config.yaml
arch: "vit"
model: "multi-label image tagger"
dataset: "photos with spoken descriptions (Open Images, Localized Narratives)"
train_examples: 203450
image_size: 40
crop_scale_min: 0.5
horizontal_flip: true
rotation_deg: 5
norm: "layernorm"
norm_position: "pre"
activation: "silu"
mlp_ratio: 3
head_dim: 64
fused_qkv: false
bias: "none"
qk_norm: false
parallel_block: false
dropout: 0.1
inner_norm: false
moe: "top_k"
num_experts: 64
moe_every: 2
expert_mlp_ratio: 0.25
experts_per_token: 1
shared_expert: false
patch_size: [4, 4]
conv_stem: false
layers: 10
width: 320
positions: "learned"
pooling: "mean"
num_labels: 250
residual_init: "zero_last"
optimizer: "muon"
muon_scale: "spectral"
lr: 0.017
momentum: 0.9
nesterov: true
orthogonalizer: "newton_schulz_5"
adamw_lr_other_params: 0.0011
steps: 9800
batch_size: 64
epochs: 3.1
lr_schedule: "step"
warmup_steps: 190
weight_decay: 0.0
adamw_weight_decay_other_params: 0
Rows from block 4 of a small multi-label image tagger, named by matrix and row number. Rows with one number belong to one neuron. Each number is 128 + 24 x the weight over its row's rms, rounded and kept within 0 to 255. All counts start at 0. Numbers have three digits each. After the name is the row's rms in percent of the matrix's.
After each neuron's rows are labels from the 100 images, of 14976, where the neuron reaches its highest value: "strongest on" is what is common among them. Only what is clearly more common there than usual is listed. The data: photos with spoken descriptions (Open Images, Localized Narratives).
# fc1: MLP up (model.blocks.4.mlp.fc1.weight, 960x320), inputs 0-159
# fc2: MLP down (model.blocks.4.mlp.fc2.weight, 320x960, transposed), outputs 0-159

fc1.265 155:170164132144097133134115122149129142141141102141110128122106130088117132157111137117130135103078106167118147169081126144086127130112111112116133135087139132139142121138131162095142126125160146109156146123121112146135121117132111125174159094158123137149098110139111125125144169122084176097140062110090137104090188116130174148159125094141162149141106149100093132146148134107157118117113125137130152115133079159114110122130098164147140114179115084129178131153136114131128087099138147
fc2.265 160:079141091130109098145108114131126114074058143140125139117114181142138125131128113147141135148162099140136120146138193164121161087118087147161108111186108160110114168167128126125108135128113124062158137154119143131127130144126133126111110114142136113122146155141121125120159156090096141132153160180083124103123147102127128102130128147099120121149144094144144134124139158109106130107142120133166138146184128108103123135143139140124151131152133144098114109064143135172076159165088141
strongest on: text has "sky"; text has "buildings"

fc1.224 048:165146129133173170109081108160167163135102118096142137134138134152155077080121133120109104119104161111137167137116171155122134131155097094162138204134119121147083143094148116111130155104134125124148138135094130127111124126116124083129083092135121139171147141138126130117169112141079172104141177097114140163090119101168147137092116103148100159137091104107163142116150157126132086125142094135174105141156096120162101124151121130169136128132133121070152100128116149111123123108137122
fc2.224 047:096146114137080134131083138095153129121141121105150125135123177153117140136144101118117152141130116144125103130137125147078113104104132160114119129134145082066113125089120165118111139130150099135107123150142105126145133159175125154118115139154098143103112131070106156139126143052164066126142123156169151126132130127111134100127131122127132105171154126128139066129113110173099106124125130087090140139110168122151193124148116130121156127101109136172113092112155099172141163149165124
strongest on: text has "holding"; text has "man"

fc1.719 115:152123133096097077131100120110157143105136118155123135146118145160118087145092085120124101172095109129130129118135140119167132144082127110176142110113147078134128112101137106114128112127134132091133120115141124068149125153098133138140086118171124128140118127124138149135158117119169172109097145119158125121122118151146151125149134105141130138087087127154126150132148186133116150145104157101125103140160143148125135146134153127144108130162075141096111113092143161157077114140110141
fc2.719 117:113132163130131150140129147133092155155137083126154124146122149140129101121157139157096097117150140110103121079165125148142099112160141136093090125108092132156101117100148108114119128129136101137153177149069119133094146086133095157130163191118149137140095090095144139102122133084067109106117131126134125126122146129151145152173098113109112108138184127127138162110077100135131145157090091149119141140092113112148162120142134121138135109114105108136121147148143127090079145086131114
strongest on: text has "wall"

fc1.220 103:124145103115121150167107133133123120143134150122107205129138137126115108126103133180138062143137119135110109132095146172135086177146148137125098115137160115158159125132095133147143145125130138115112084115134131116122149109171111141135124057086120142151060099127166172128130135094099144124154083120179135070138141114169142131125117099147117104096163096142165115129144142090141167118109133124121090162125105108125101116126111158103144105130121141125085150118134100125110187153109160
fc2.220 108:140112168146103166078142126116125119151159147124090088117124152124107096153085114105136149096131101116125181134134147133101125121121104120151142183117141124124082105133124106161095131108131113144102146130153159112068118110124146109105148128118120120153111106116120115111166171118127110134122118131104157111124117124147128145150084121103157140155165173065113113123190140129134141107205128127149166121092102156130161133126145116172085118152144144130110122189099108119080125100125129
strongest on: text has "sky"

fc1.625 050:125114162199150119174116108135149137135147130160139165111130114163155121156124133088141147102159154117135144119124113100102135147147109101086108104155104127105153094154119119161128110121105156095115138117118144131167111195110108187145115121136126141144173163108151117151111116102126139083141139136148158121122152125105144140112142155076148159115092107122131132197126105116118131123082108127124133105154172109108133110114102132169131138164137116116148133086124085127148171115107146
fc2.625 047:134149112139095155114159142116098114167109104082132111094110145160087140095105166172107142133157112171141119130119134139177100153133153116154126166127144114094104127093138129086136113106159077128118123145166101151105148113166117081118135131116121180114140113126149148131150111084139115133125145103128123106140116172151143115126146144112134097169151124160137101018147148154145136116103092157112125147112092168127141154145189129117148145136157144152089176145158170132127118104138064
strongest on: text has "table"

fc1.693 102:113123115112184115125127076143125152090109104131118126127157156139095120113146130146106082119127158114138116131126098113148165138140135109112100122137134152113094132122171130119120083110094120141176111122122116168118127134102145104127122103133210147133158115148131131134188130123157127150111145121139112156174149183083093126145167129144098160116151187132142106155093126116107147133143126089064132129129128127114121120159139112090158156080101146113099091130131142106143114136119148
fc2.693 111:178162137140186133109166148163123114093160139120163131112105146125124165139130121096116128139120157144116101098137091120109090119121164121143102151131137113110157125110135110176117135140083140128141137128161174083104126139092128139103102123129125154132166124123181163138102121173124100131149159135126131132115132126128143088177104088130149108121123087181145172109127117124142151161156118127138093169110111128115119116127085113140115097121088104130118147122140064172090149086136120
strongest on: text has "wall"

fc1.346 139:106102101138110148141102138172142165142096127128142159137126078148116131155109141120161100125136152129116138155105121129119106131093144154126135158145120153106075108117133098121135159163155143163081144153148128171103126127063143141124129089107128126159116130163076137130126127102165126160151121154120151130137091098159067135142144123087154109137137122164125115118092106125131152134109109163162071120143148116096105118117172113122114166141089162127100129122144121120120148114138071
fc2.346 150:076097147138109107099130123098147109089177106110106146129148172163133141106101109078149152142143131160110106101131146137155122118116162126105133097108146107137129115149136133108128093109184124081105143159153108114135114128105129170176115130132162091123154093117118146145103116098102145146129133125107142149117166148177150115105116110138122131149162135125079122128102129108113142160141142117140117113153133126104125138107124161130117151124165125108151083120132070218125131159121150
strongest on: text has "water"

fc1.763 144:105121110145113139110157125144146103113130164164106096149128124068132112146125139177105098126135124100110143170106161151120089139104150131153136104078129121145163151124108125127133171144122159130122115122121165089105087121134139156055133152082123119131102115141153103145111095140162125170150117110171147130084150106142105141120145152173100124128134118159140110115147119116149125143131148120112121146139146154150163160149136131121110137062175138099102140123113179094144165077121177
fc2.763 150:168071146062114107155098107106105101155109119123112126144085108162150115075108115127107117143128076117109152095113148119119127090132138134129132119138146120108137136151108134129144142133122179120141090102116105157143164095153133117109138101148132116124092138109121167141187119124115139104153163138127091120081123104160109117099086117072156141113118189115104144143135138146156152132133126121129158139127168082130121143139098146159156180128117117091116093121129136128157146156126104
strongest on: text has "sky"; text has "trees"; text has "grass"; text has "plants"

fc1.603 067:117091142142159117075165147149132129120164134135124147086126137129129113118137111135104141126150087097114098159169120131156136083132148134159138126162135173152152092102140150146134166121120154101109119109125115156148162107153167129114094121091113136138119103134105170047114137148082154115096140070147125108114109115089134118135130113099105176122090106137123127148101124139132128123127087078112164116120134156122118131103119123149123096119132109159110146183118107118093139153098113
fc2.603 064:164109124109148130161103107110143139158143113154142102124096127127103121100175141095159165115175131156133136142097159124112107175139163109115143119067101125133116142146088125132159135127094152132161144094142155126160133133118130124151153123139114110101144139114096067171130146086113141161135123178087116150136141126151122092140124104176157124118154134166109134115147120120127141145152134145102141143100139171143187111132113115162100160151115165095153135103113122182112137109124153
strongest on: text has "sky"

fc1.631 102:111121130132138131148093125129104105117103149105148147133108120172134147135115138148182148120142143093106081135109080143120138201082116102143156121169121091153095126154140132184139116114117168124102163106126110153110166136124110165148135121105135182135158150111096148110154158095134167091116170101110146091134128125103101170125117127178128175128136146115082097160104148091125091128090135164117116123115153135100143157082107116096117132120132116139128142108141136113115120135120132
fc2.631 100:105127125154124132132149158117093147146111164160110153098088138158161110129160131105121151113154123176149092078140139124166146150164115141108095147122148119132119120110112111096162149133140117110157103127174109151123104061096108104166133193111134116119098147131147121178104125153130134165103101123123114134120131112130163126105133137118089113133164132145148107097131079107096110137170071152145117155092106147106116113139123163103134145162139128129122101177098134105129110118172080
strongest on: text has "water"

fc1.11 040:141182147134157165134108094080171155221121100102114107145137166088130106141099098147171106106086143102147108089152138151139135144097160147129120114098143115102135127110099111150108128183105141163116149140118174131089133087125113168108141151128154098112141116121117107136145127111115136144128103141101118150129121169148139117094098147081130128115118127130109099110138147168096077126165136119112108112156190105120131134099109167122158134184135124099123140142140183116177137122114159
fc2.11 036:144141111124144156095140117125130103116096151119126140147138114128096139132137131145092113125133167144178175121114071131105165130105141084106121144129109178118095143121112148110098141123108125116135141086129117155176102152146094161127146072070101146090132089172139129134129149087119129100121132133107187127133111112125089123170150123115152135150169145125149089120138158130141157090107110134129104123154131111185138126151167110150122142102118133150160121115121056102128168111124118
strongest on: text has "grass"

fc1.454 054:112099157112136158128146107169171117083137144155154114096160072173124172127117103109105158166103153155103132144119123107107137103136125135141126127199143149133141150116138168138108098137130143137087103120120134161128180121117117150135145127099096159172091162114094120140108119120098124146147100138113156118112121126100158172158115127099089150151129121111114111107130147138106152121124136141153123187202156141156115137145138138145186143151164091145115129112161129102076145165105135
fc2.454 054:099151123168109138154088161171089113087099116147155135089122106136090136130131125113121141109160152140103129104120144148115142124098129117109121111113121136106088101108137119138153114128100100115105157118109123072170118128110156101127117114122126119086141142136119128108103140125125109132125097165071142134116093171121088100132152151135108108116113129103146129157134057098138129112167110096084092124085145139099130134145135144136192179169110167126121116150129147124147125083150149
strongest on: text has "trees"; text has "sky"; text has "road"; text has "buildings"

fc1.182 088:131115159123089130133091157142071112122101145094152117133113113092087110162160063125163072067127137113132147118105089126142123141125112097090162108128097147123122159169122109169139132168136112132106110104125107111108149145105112135096121122138157104109106133128151110119137136132140132144139132119162134126095153132168120124169102125150120119127149107125088169143106119136162144139130151158117129153069085160108187113104123110105140134108135134123122146125112123126106096127104164
fc2.182 084:142105155130130126116135157098128150151129118143125106167109139173135123093107139182163119110129151116130188131146141109126125148118132133097100135135110142150144085141146111128133149145121167100096112132157141082143111101159139108159155126142135098153111172153144121107095142131130081123139117127146134122105185112126105088117132064106107152105083148151156157113151166146146130123131147105082144100138136128111129151144141155165113152131140143136122142118158163151155142163118121
strongest on: text has "sky"; text has "buildings"

fc1.73 106:116173171120107159126164168142133144105142174155145135115132107134147111116141120120154132181128086152113142176082124112111171149118090171103126110141163161150133136118156138127123134084106119132163105101084109137128138154113115096112133117093116151139134115140092141134110122105090114104082138116150109159104164133163143127136155110154147153095158136107120104135143139125152128106097138128090096141151138130102147115164123166106116123122129177123099121117110106152106116114120131
fc2.73 100:148113127179154105133107154127151159110126135150103143149123164112150158148153147164135122087133160186135134110088097148094120132119135112148162132131132152102157136101150133120113147164112153165164101117181132101067108190127095150154104187117148125129083138159172115157122128144091124103107156090152178112146135130136142108082097119139134146142113144113104142051069094123086124131126153113134115153129128120109116101118172159152126112089138118167096140127179138141146147118129091
strongest on: text has "people"; text has "two"; text has "wearing"

fc1.210 070:109097139140138128129116101106121089108160141137167119137080099174110144135117111146124127114094144140091145150147107131153112127093170173102093125105152113106132160102170159098156105121100158180127101104152081150158115101116167142143169149122081126139106126106152120108133129109145083149152108116120172126139153142161100146141124112160124174120159161115177147080078134048130139145160159124106107091150134146125147119132147119113140103097147107145113134114125120091111117149124135
fc2.210 071:161144152158131123118122153159117108155075114140125124132123131154216107131133140161119126096117093135154159172124109102164142145106129116084136103113070090123152095107103144119107110120131129113126156124129187167099130114160112103164110110093152189174144154149107138124081141154137108138099134143098133121082144070120180122103121141135113169139142126113144148129146112133104144113135142103128148151113126090126149127144114092158146125091138147148086131114145136154183166124069126
strongest on: text has "trees"; text has "sky"; text has "grass"

fc1.202 092:129173115191112138121137108132119098107131111072094134126142128083106090131139101156142126159131166145112140108130143103116136132119108130139099170143107160187137124105099132111157153106139163104158146113096130145160162110092169139086149128100110099124146127117158138122108147133122146109140099136130105139140136125105146097087177078202100123076151149156103148167151124169139095131132131137151136105120125108088134128122150174080119083094143124132151116149143152131141108100132136
fc2.202 095:145142115129113086133141122054126169092122090163175092139105106123118098175126109131163161126120103156110119137155117155148145120101149119104113132107108144109108176115114136149068160099123122140100137108153153149113155124052094142154149144123143144120081113137120131146124125122115128143136149135136159150122125134103150148182128159155112148108102140083050125136135103094150150113133114116084173108146118116157129121158168125137150154159143138138089144075094108106165118122116132
strongest on: text has "people"

fc1.340 088:170131165140124141138126144116125126090114105128204155072123149127151104137111102103154102129118138110136118093153127119088125135135131145120146140092115109098068088118149135124161094094130148103094125165082128127159163117161084117101108170120108149141124113133111069126096112139161132120147133096145158084124163137141135115165116097123138149124079133147123107141113146153086119132132192110131160139116113120073090111149100135120126139112140143194126114191153128125119085131110144
fc2.340 091:148154135111080151121104149117107116138099076155099139126149113125105106106103146134140101163195151111122108097162097161177117121108145131155139112163104127103149115123167110124171166132141083139165099100148125130138113128146094139135126117150109137119162111156098172113137110131111117105142145119093122177117103107096079139118129140090127163139079103107125147151147082120128128143092142133112119077120123128148125096177141111099124125123177102123132127121151166123176138125122137
strongest on: text has "sky"; text has "buildings"

fc1.727 102:112172125101146144072115124114103146166156105105153121152134113118141080216128132143101123145109156129145089178102148086185120102122145089139141110108135132122130131138125101118164123113104106146155121172136137163111137143092075107115141132119132137175098180135097083113110126138149098110133125146096118137118150137099162128188145125125121129139113109188158075118124135128096124125145131139131131141131123128147138118171160130099099132146145049119087142131122129128106093134129112
fc2.727 090:145100095137150153121090158151153164123118146102120126136164095124145147106122132124119145155149118126118136137137142183106125146103135115133117066122141102129102078166132100175052151109148136110145142126123123095109123143113168131140092173145157161100135071148128090143153126120090109122086093105111119092110153135101078115141107083145126154156131141117102155158138116101142136140105093089118147111117141141125126184081116176134166146128113163149129137067124143115111177126178121
strongest on: text has "wall"

fc1.695 076:132159176141119130134140073108134141128171136115126122152112168120157125141115112117118117120116098177135158145173116108097134091102102160101108123124154103094095142073113146142137094167091134118150117108096117138122120141110116130104159106154151131137127132111125137113125099104078122134115153111152153159155097157057126095148161129137088161079127111128131153109118113123176158166098113137118083155111094131133104142170129155126200115098073133121124097119149122142121144121157120
fc2.695 071:134146127138126106118151103131132136138126125140118098185131151147140155157119131101089159105113134122102155104131159117103122143117089122144124155151108139157171094116119119120154129133115118118169132173147186111093108131169118127116127105112144124111162080177137109148120158158112096105141107112158141154146093124126151133104110123146103094140159134131091127125137138089130146151153149102139125087124108095126135137132125106131100133124104127134129121147191131104138065124076134
strongest on: text has "wall"; text has "sitting"

fc1.570 058:163075120088151163152131157090121073129119129174174149204110169085133107128130123153124139149134130151156121095129150134128117137140144130107128135150093111097113147106071134124152122143131145116070117136095151122152152133101161093134148088115094142126135138165141162112103128146143158142120152132107148113186137154138116132134093123117127104142098111084152127161132132135072087146141074135106129176103099131155132097133133138169139166091119140109152142152138125101117134094087127
fc2.570 056:128098136140131111107118133146159099166067124154100158112130097119161132113160126134144077148141173119101126121139102147107127146109108130133099130121133132162117137123145108133069146132147128138162098094152133100103133163151084137104135128101126144154139146116151111108163128110144160124126085134146133098150150093088158179095104119147141112138127129102146129105104134145088096129131140119091139094167150139077090144101137125134120092129149097151113142131157123093138136116133160
strongest on: text has "grass"

fc1.458 095:140125110105138124120114123146157169112137140171102151082193109133131111071075134137060124161073117136112129125072134104130162102122098167129104166126097136109097139101126134166140104127160184133094140142189128119097133139155169146124132173094154128125129134115155136134128144127137111108142080126158142112139099132137129095124132081181141148115159111108148116168134147126120136106146140101163137122103102124104107093172137145144161109107168150116121097152128121129119148135154123
fc2.458 085:141122141110129126090096131121119132133113139130150099126093111105126096136129110120153138074131153137117124116110124143100143138132143105100144109130119148103117153128154121114113155111086135107155127104073154081109154126147103129142126117115092139152139157150081047124125148114117140159124153124096089121141127143130180140154121190052131116113100151127104145106118157145131159140116169110133068117136114143098142147126133145167134166172171132132126136079109074066121126145117162
strongest on: text has "sky"

fc1.521 121:112148126084148096086104156117147153158118139157127152153143122102117140121106109148131109142108142094082145146097145164149154116141125116130142148104112164121147115137107158089130129098123157132162128125152110144149107107162135141129167084116181135132045129155089131143163141122112102091147156109112129124114159101138139125140133080152145129104087132136126156148166132072119129112154154106154107129133094125140174177102147153149143149132098093126076139121089136138116118149148166
fc2.521 128:068139106095142106112122102133090125121120137132123117161124117153115160141153160105143144130102128160152152085090169163118103127130104094123102100124102142169140130151120150165129108122112118126153124144089125141126124154131123140105136138100137141112115162103156115101124148152152165182091130140097140135152152151130136104171139128081150126108177101125096087116142142142142152136140111141100128139149109100114144117165140153104090130173096112126178117117128132171132126109112123
strongest on: text has "wall"; text has "table"

fc1.731 100:125146110145135092155149106108155116098147115163082135106091163142098099159107109163146099125107124140160131161154146141142095121138103122122125178124162173160111126109123117101125129130118152072123152152085137122143196144104119129140165133103091135151117098172179156127132112137119098142169114160151171158123156068101117131144084139135105139104116132120142132123145133111124117107098115150107087094101132142123066123145114130131106149128119139125122133158084135118099146111139187
fc2.731 103:166141119088094124102109137116133148140145105124126091144133096079137118166121116113127153110219133142136134100121132197141130136097142094127104076093118112136117109102119088118139121115087108128116140082101128138116135114125109113157160151081136123146142111130104154133136150160118174133094083142100103087099114178154143133141124147165126118148103198155125092143126112100095118118148116119126168105130089127127172169139114137096129142133118129123142147117115146126110116149158163
strongest on: text has "holding"

fc1.177 147:146117111146145136095116127103132159132116136095125133162171097113141125130135100134096136133123150150130138171117115150101186110116100158149146107079092125095152178079115131141116139135128187146126125144177079107130135170134156127133137142145116110126133167141131131143157126133120114078094148139101127129091117098113179124099114125134160154163104119135100171134132148157170097144146123091181164118104130123131166147161125068139137124104099131163143120202103146125126127120144129
fc2.177 162:128137163127141153138126149142128185103146153140178139166112133127097134090144126140125060126136103118104095137139127165132140155102111172153120126180089135125116136146144132132132127137114124088114187126115120129124099140113120124119128156138107149099131115135124100132124130106140105148102129153120142112131123134143111131114128120122179121120172142112108098113134129158113095139116128098146115127115140137139160078102159110100118103155143163160101184125137133162085080095149093
strongest on: text has "holding"

fc1.309 056:149197111156103117112121121162150082094153137134128134126175116114103120123181144150122089127120158123118101117161105123106145149135179124109131131170098113135110166097117166139084163134168143084139149119142127139105151144113130119133119157109105137144102130133069101108143127088158144117143118154164155122145108117101105162101119141128113127121193109150144102101108142072100107128114129107122179139128157111108153155168119155106083157130074085115157154094087162072140127107160115
fc2.309 052:137105119108143091118077138100086134158114127151116175151165099130152098125128111133129159149086097154122131142138148119139153114171116155119100095120149117144157116135109089137142112134136130113129105141106099180122097123127130101130123094135170128173218092169168199162138121106131130137173111125132135096166175142167142090157129153120134146116078170119099131114129108119136127112131107104104107137138096122115115115119162126133142175110108136120165120137140103164111127139107117
strongest on: text has "holding"

fc1.51 100:132108121158123128158127154134143112151132138131140110183184146152176125147116126098094092162102145165110152104080146113145123128120105132134127175123103123120132161125129158095150143163130136094068123122106126130134151123125113135112145168131140133137132141115128103111157106103141139112127130123167148158156096137134128140120115140090095144105111144147133114141106122134118126147147140139137099163196144116075159140155123159148143123066130160120111132129090149122161117134122113
fc2.51 090:133162116114124100102149123112112156117096132104138131112111125136107156092135153112105123178141147104115113111111131139099118113129125146115141138076107158108124128106094090142133125148147077148121125164143127085131120090134149106070126148162148106108102126137105125131111106126146094139121144150123173121103126146136098152114105127142093124119144102115116149161079160128082123097126184109117095182126162098144095124138088124110108197106185091136130096134111116094122111177111122
strongest on: text has "grass"

fc1.492 093:113144126115143148153168145088145159096111098116126121134148126122087126123102082128094132169141092112179150144133157105121146148123108108092141141149168115117173119064152129107092175099134115097137149133146111131050117096081128132145175087127101119137130115113155154141092138109103101115103163148165133137110110126122128138105121137090131107123111139139189155107096148098131122121104124115136146124142078102137130157173105162136130093105139105127116124125120143147140190101118117
fc2.492 089:096164133159125140131106163102146116145112098138147119137134159121155101151157162150145055147121116154092113102129125112090128150077124104111187103152137177128108157084095107113100142148168110161127124100088134171111114134149101136173113141113147106092130130151150117138132134121130151134131115096159106153145130156162116139143125070136107127119136129156105134137140113158093138125135148095103158092110150167142106118107146108097136139148126144093138157142173057153124105167123111
strongest on: text has "table"

fc1.138 103:116117127128140088120143091102145142137113106129134128090107126137129153136136132125140126130133129160095089111098088101115126125103118107122101122183119155128126096094121124104099112122158116130106129170136104161142136133140112147089130092122122122133110157078111082164158134121159118163141124118125099135113114167098109156068127144086146139162146124157173149122129139148100121126115109121180127122144124111135137139113155106109116202111115135114114125151123128116135120118067150
fc2.138 095:114170094136112108143149111099104105149145128126149127148142105133121121141106122101109118110138134155145073142153166152105098135117146124109132150148149109110108108111127152098119127114126088112127100100084167128151114132125167097124124167100151141114133080190120173132109146129142124103116081138122089135159133094135133162134136106116127137101165129149083123141141160136100121135139137164130132154182140103143093097140168124141171145106054132160136101099138105116127106139102147
strongest on: text has "water"

fc1.562 135:073119084104121159113094134098121116137141113115128118096149113203150150161073173112079120139105126147168117125103130139135154127126136100155125089140168140142122104114118143063128122154089130133101119089150155084158087131134135079102113130113127139073162152160131179130088090102126109114150130094100143098137139160142141152093109094199128160138112128107072092179150128137158107124088148139082111145129130166111131148164131139119106099134119123089100137060122113130128120135114145
fc2.562 125:129126144137172142179105141189110101137157107088104138100116118142162148119153088162102148128131115115132105120123135151209086152150146116132119155103107121125141136143107140146123075126108127105147125134161101095152124116139134140160133138130099158162118141123089135119103119131112153087094126134134139092102173127142106096115081093139102128088131108138187152127135108165123131128133095090097108098167117147132131099126160126099151133145114099108102142147118131149137127133176155
strongest on: text has "table"

fc1.223 103:137120117137149140148131113112105111174110138142124121143153112137099069148097118131099124135121113070122068100141070154104144115132084118096184150135131099132131145112134123137182166112098143113101111131083121136114141106129095124132125084129177120151143066166148087176129098101084150127117117133115118135136174097103106110149169075125107115136115150130109120112117111157159119154104146144137097129165175131095106177137160126153105119097150144108081133170144115135177128132102112
fc2.223 099:143130103133157151098112109133154156124139140200160120105131128153113146155104137096111133112157113157169151149126117140153088097130171123148117121124151118171135094128130103158159093194161085130112095108144147122125127130149114119098166157066119126107118168137129088128108155174130120149129128122145174137144129148156109109108127110186131117100083125160170051098147151115153069073171093137126123142116144105149118108094134097123126098161148104084146156124067102125144146132151106
strongest on: text has "grass"

fc1.485 130:156123095111136170167146108122132130112160138160138143138133117121137163104073170103113113169150159106147117096128115163120136039115133112120115136127165166102130116136150099125148106129118121107138138149088079139121110099085091144111114101083134124129142160151120090108152146126117134129145106095126112171172175137121147081120113127144131166097131134080150115080160130147146090142126154102156140131101114132129118127125114167115173135105154127133132125145157091137155135134124129
fc2.485 131:153119075158109136135107108129160116092193114128112134114133116164098159172126158134157112126116129113188137178149104107134151131107118142165139134175142109083150069122110149115131145156120131125134106085107156116155117158179167147133146110102116132167145101106104154151105134097110129101142106158125132116136096156110063116142124086100108109133130081159115156124150134157140111130116142092137132128143145110127133152133152098102082119148102105124162172144105141115108132135101127
strongest on: text has "table"

fc1.143 099:134134130142136124118114132121125136148083093114092144115082156162168117127144136096157159127139121156123147104126110182125123063144129106131111132151171104135120099118152121162119134113086108091136128092155104085152137143112139103092198120170100089119117162118145126161148113159112114121144113141138140117124115115093148144118132107132156140127144125118132153110097138149069113115139130150130138129118134079116160101139145115109139128130123130097136111155166094118115121181141180
fc2.143 092:072076102104109131097144132182130111114147135142179116154106127140122144109119142133102127176119120133130125164114146119110133152068186162157160104111135087135126108156120099106131121147093141116150105181094126181141100160144092108126148124118153154137094146122133124110116139104143097083155121137128100129158147144113160081176169122129151111081169118102110079147144132152105158127112131146140132116130112134152107162099156121158147096082147109135156096143121144125109097153106109
strongest on: text has "wall"

fc1.327 061:136146158119143109110145137133147159114122113153118144096107118157152153144175116086103085128153119143124173120111113069120177063107101152130138129155143135134141106075101112150114138115140145109155130139126116111136151139114103126089097091093132115147123163147093136103113083083131115134104160149140117153125163086103147054158104123118132148093149120093169110099130136144156090175172176123135102140165116117079134099124123113130136096160162131136145124138165126137123119119143112
fc2.327 060:122161152163126132156110109139098106186148153152115142142125132142099117114098098153124078141134137084151138103121142120124131122114113110137094149126113134127140137130121103157164126136137084146126123122107162137160126110146121124118156126135101165132118130198162139149139132160171150133123094122106124143184130161095127121110151109137142140136095127147105127138089108153082167117116074119103137117111126122111129155132125172163129128115110147136122106147130135121109136166089162
strongest on: text has "wall"; text has "table"

fc1.362 129:151091154123132098122147099095147138122114108151120159136139115157095136119094127135134132060119136142118097124158147071128119130144178124119121151142121125124104164107120155123137143134170144133078153117150112088104151100125109148103126148152122086133129131141104102166113123111125143130131132166079130126111141110105139100111124143152109154133141099178158172123119157154130094111125122109177149125155183138095148142151140157089121135144097131124132123160110062131115108151142130
fc2.362 131:125128117127158112119113165162149172146121074127121092127126111109074142166135161125144112170139099155110098149122111201154106105137138114143143127120172071124104108153139112125151084166133109135150109131100125145146121144133162149128149127086147110111123129084088106185151149152130122117119130135122098148122157131140131127126146119135126188127165119090120114152117067159105126150129130156109080155143117114131133085122153094128120163074162145115155125154108125099129087136107129
strongest on: text has "water"

fc1.27 103:150184122104085105115181121128116119117164118139079100113163140125106173127120151135089175106128139141147166175121113063122129117103136175101103131102138131128116127107118094132110108099107185136104114141092133146163130132163163133136124143075125125111095123127135129135092127107173139151090105133147092139092124134129148130158141155147132185148173157128142095139093144123164115145130123137141127072128064128150143098161100137104154125129137134106134107134115142145169146090142123
fc2.27 109:158071140164095181141085138156128119125146161153145119149122162152151117145122131134102135131143150147113128128114100087114138115118191123122141181104116126082151107128113135108116134140103119106114146084149129139083140156125150093156080099147111135156151149104091189126115155150112146142099108163129114109128122112137153099152128135124109138140124131132132113138149126107121062156113113147112136158136194111097130142130108206151063157090096107151093124095060114099131128136109169
strongest on: text has "trees"; text has "sky"; text has "grass"

fc1.411 156:134107133143085145126143122117138115122148122110110110135135143115121140116117157103123125167095136092130162146149157129122140143125134126124126143136102109088125113135138122092157131142170172131143087121167111104170128123109152108146118116157121122105144109103142102113132134138126162163145117120117145132135121137077187087126122126152120161129101129122112144133111175145156132184142123120113125094126122075120118153134116113106090095132130093130158105119105156160147140140128178
fc2.411 154:092084098100118156126120144130113177148125143106102129119126150109141118104094134138106111094138159133129175133141117126129111155154102192131101137129135101156157129147070117142114121123135113151143156152102120115122137116166126153111164123139146111128116094156177143128126144146151099165112131143124117109112122128119127158114139138116142109139141093142130144141135148104091139095137161111138173130094137155102122110134093088129151095127082166101099107129147121127141079104122091
strongest on: text has "trees"; text has "sky"; text has "grass"; text has "plants"

fc1.566 124:123149114136166149172092156127114085140154127125138105134132105125124133174130127078079116118138105135131167173132175154175100100099079124086152147114132129124129133157145125121131120156086134136127132119097107155142137158134083110116159113117128103126132130116126114151132119112129141115124145140105147169124139143113145102086125149158129142129159133151166147100105137129127129126128136131165091121155128116160118102143121189087094169099116130115162129126132132139148142102136160
fc2.566 126:173125101148144086117110108145140138095139134126134149161152149141092136132122117124140183136112156087160116096104103117083143126122151144128099105132154114163086144140136148082139139186164131136115136127061117150154108164136147086117144123121136082106129126130107125129164137160075156119163139147111146142143114139122160111110135125128125132146132128104118196121126118134101129100143131133113140123117114128109115130138130088125136118105160139122118060158173125153086122107079129
strongest on: text has "people"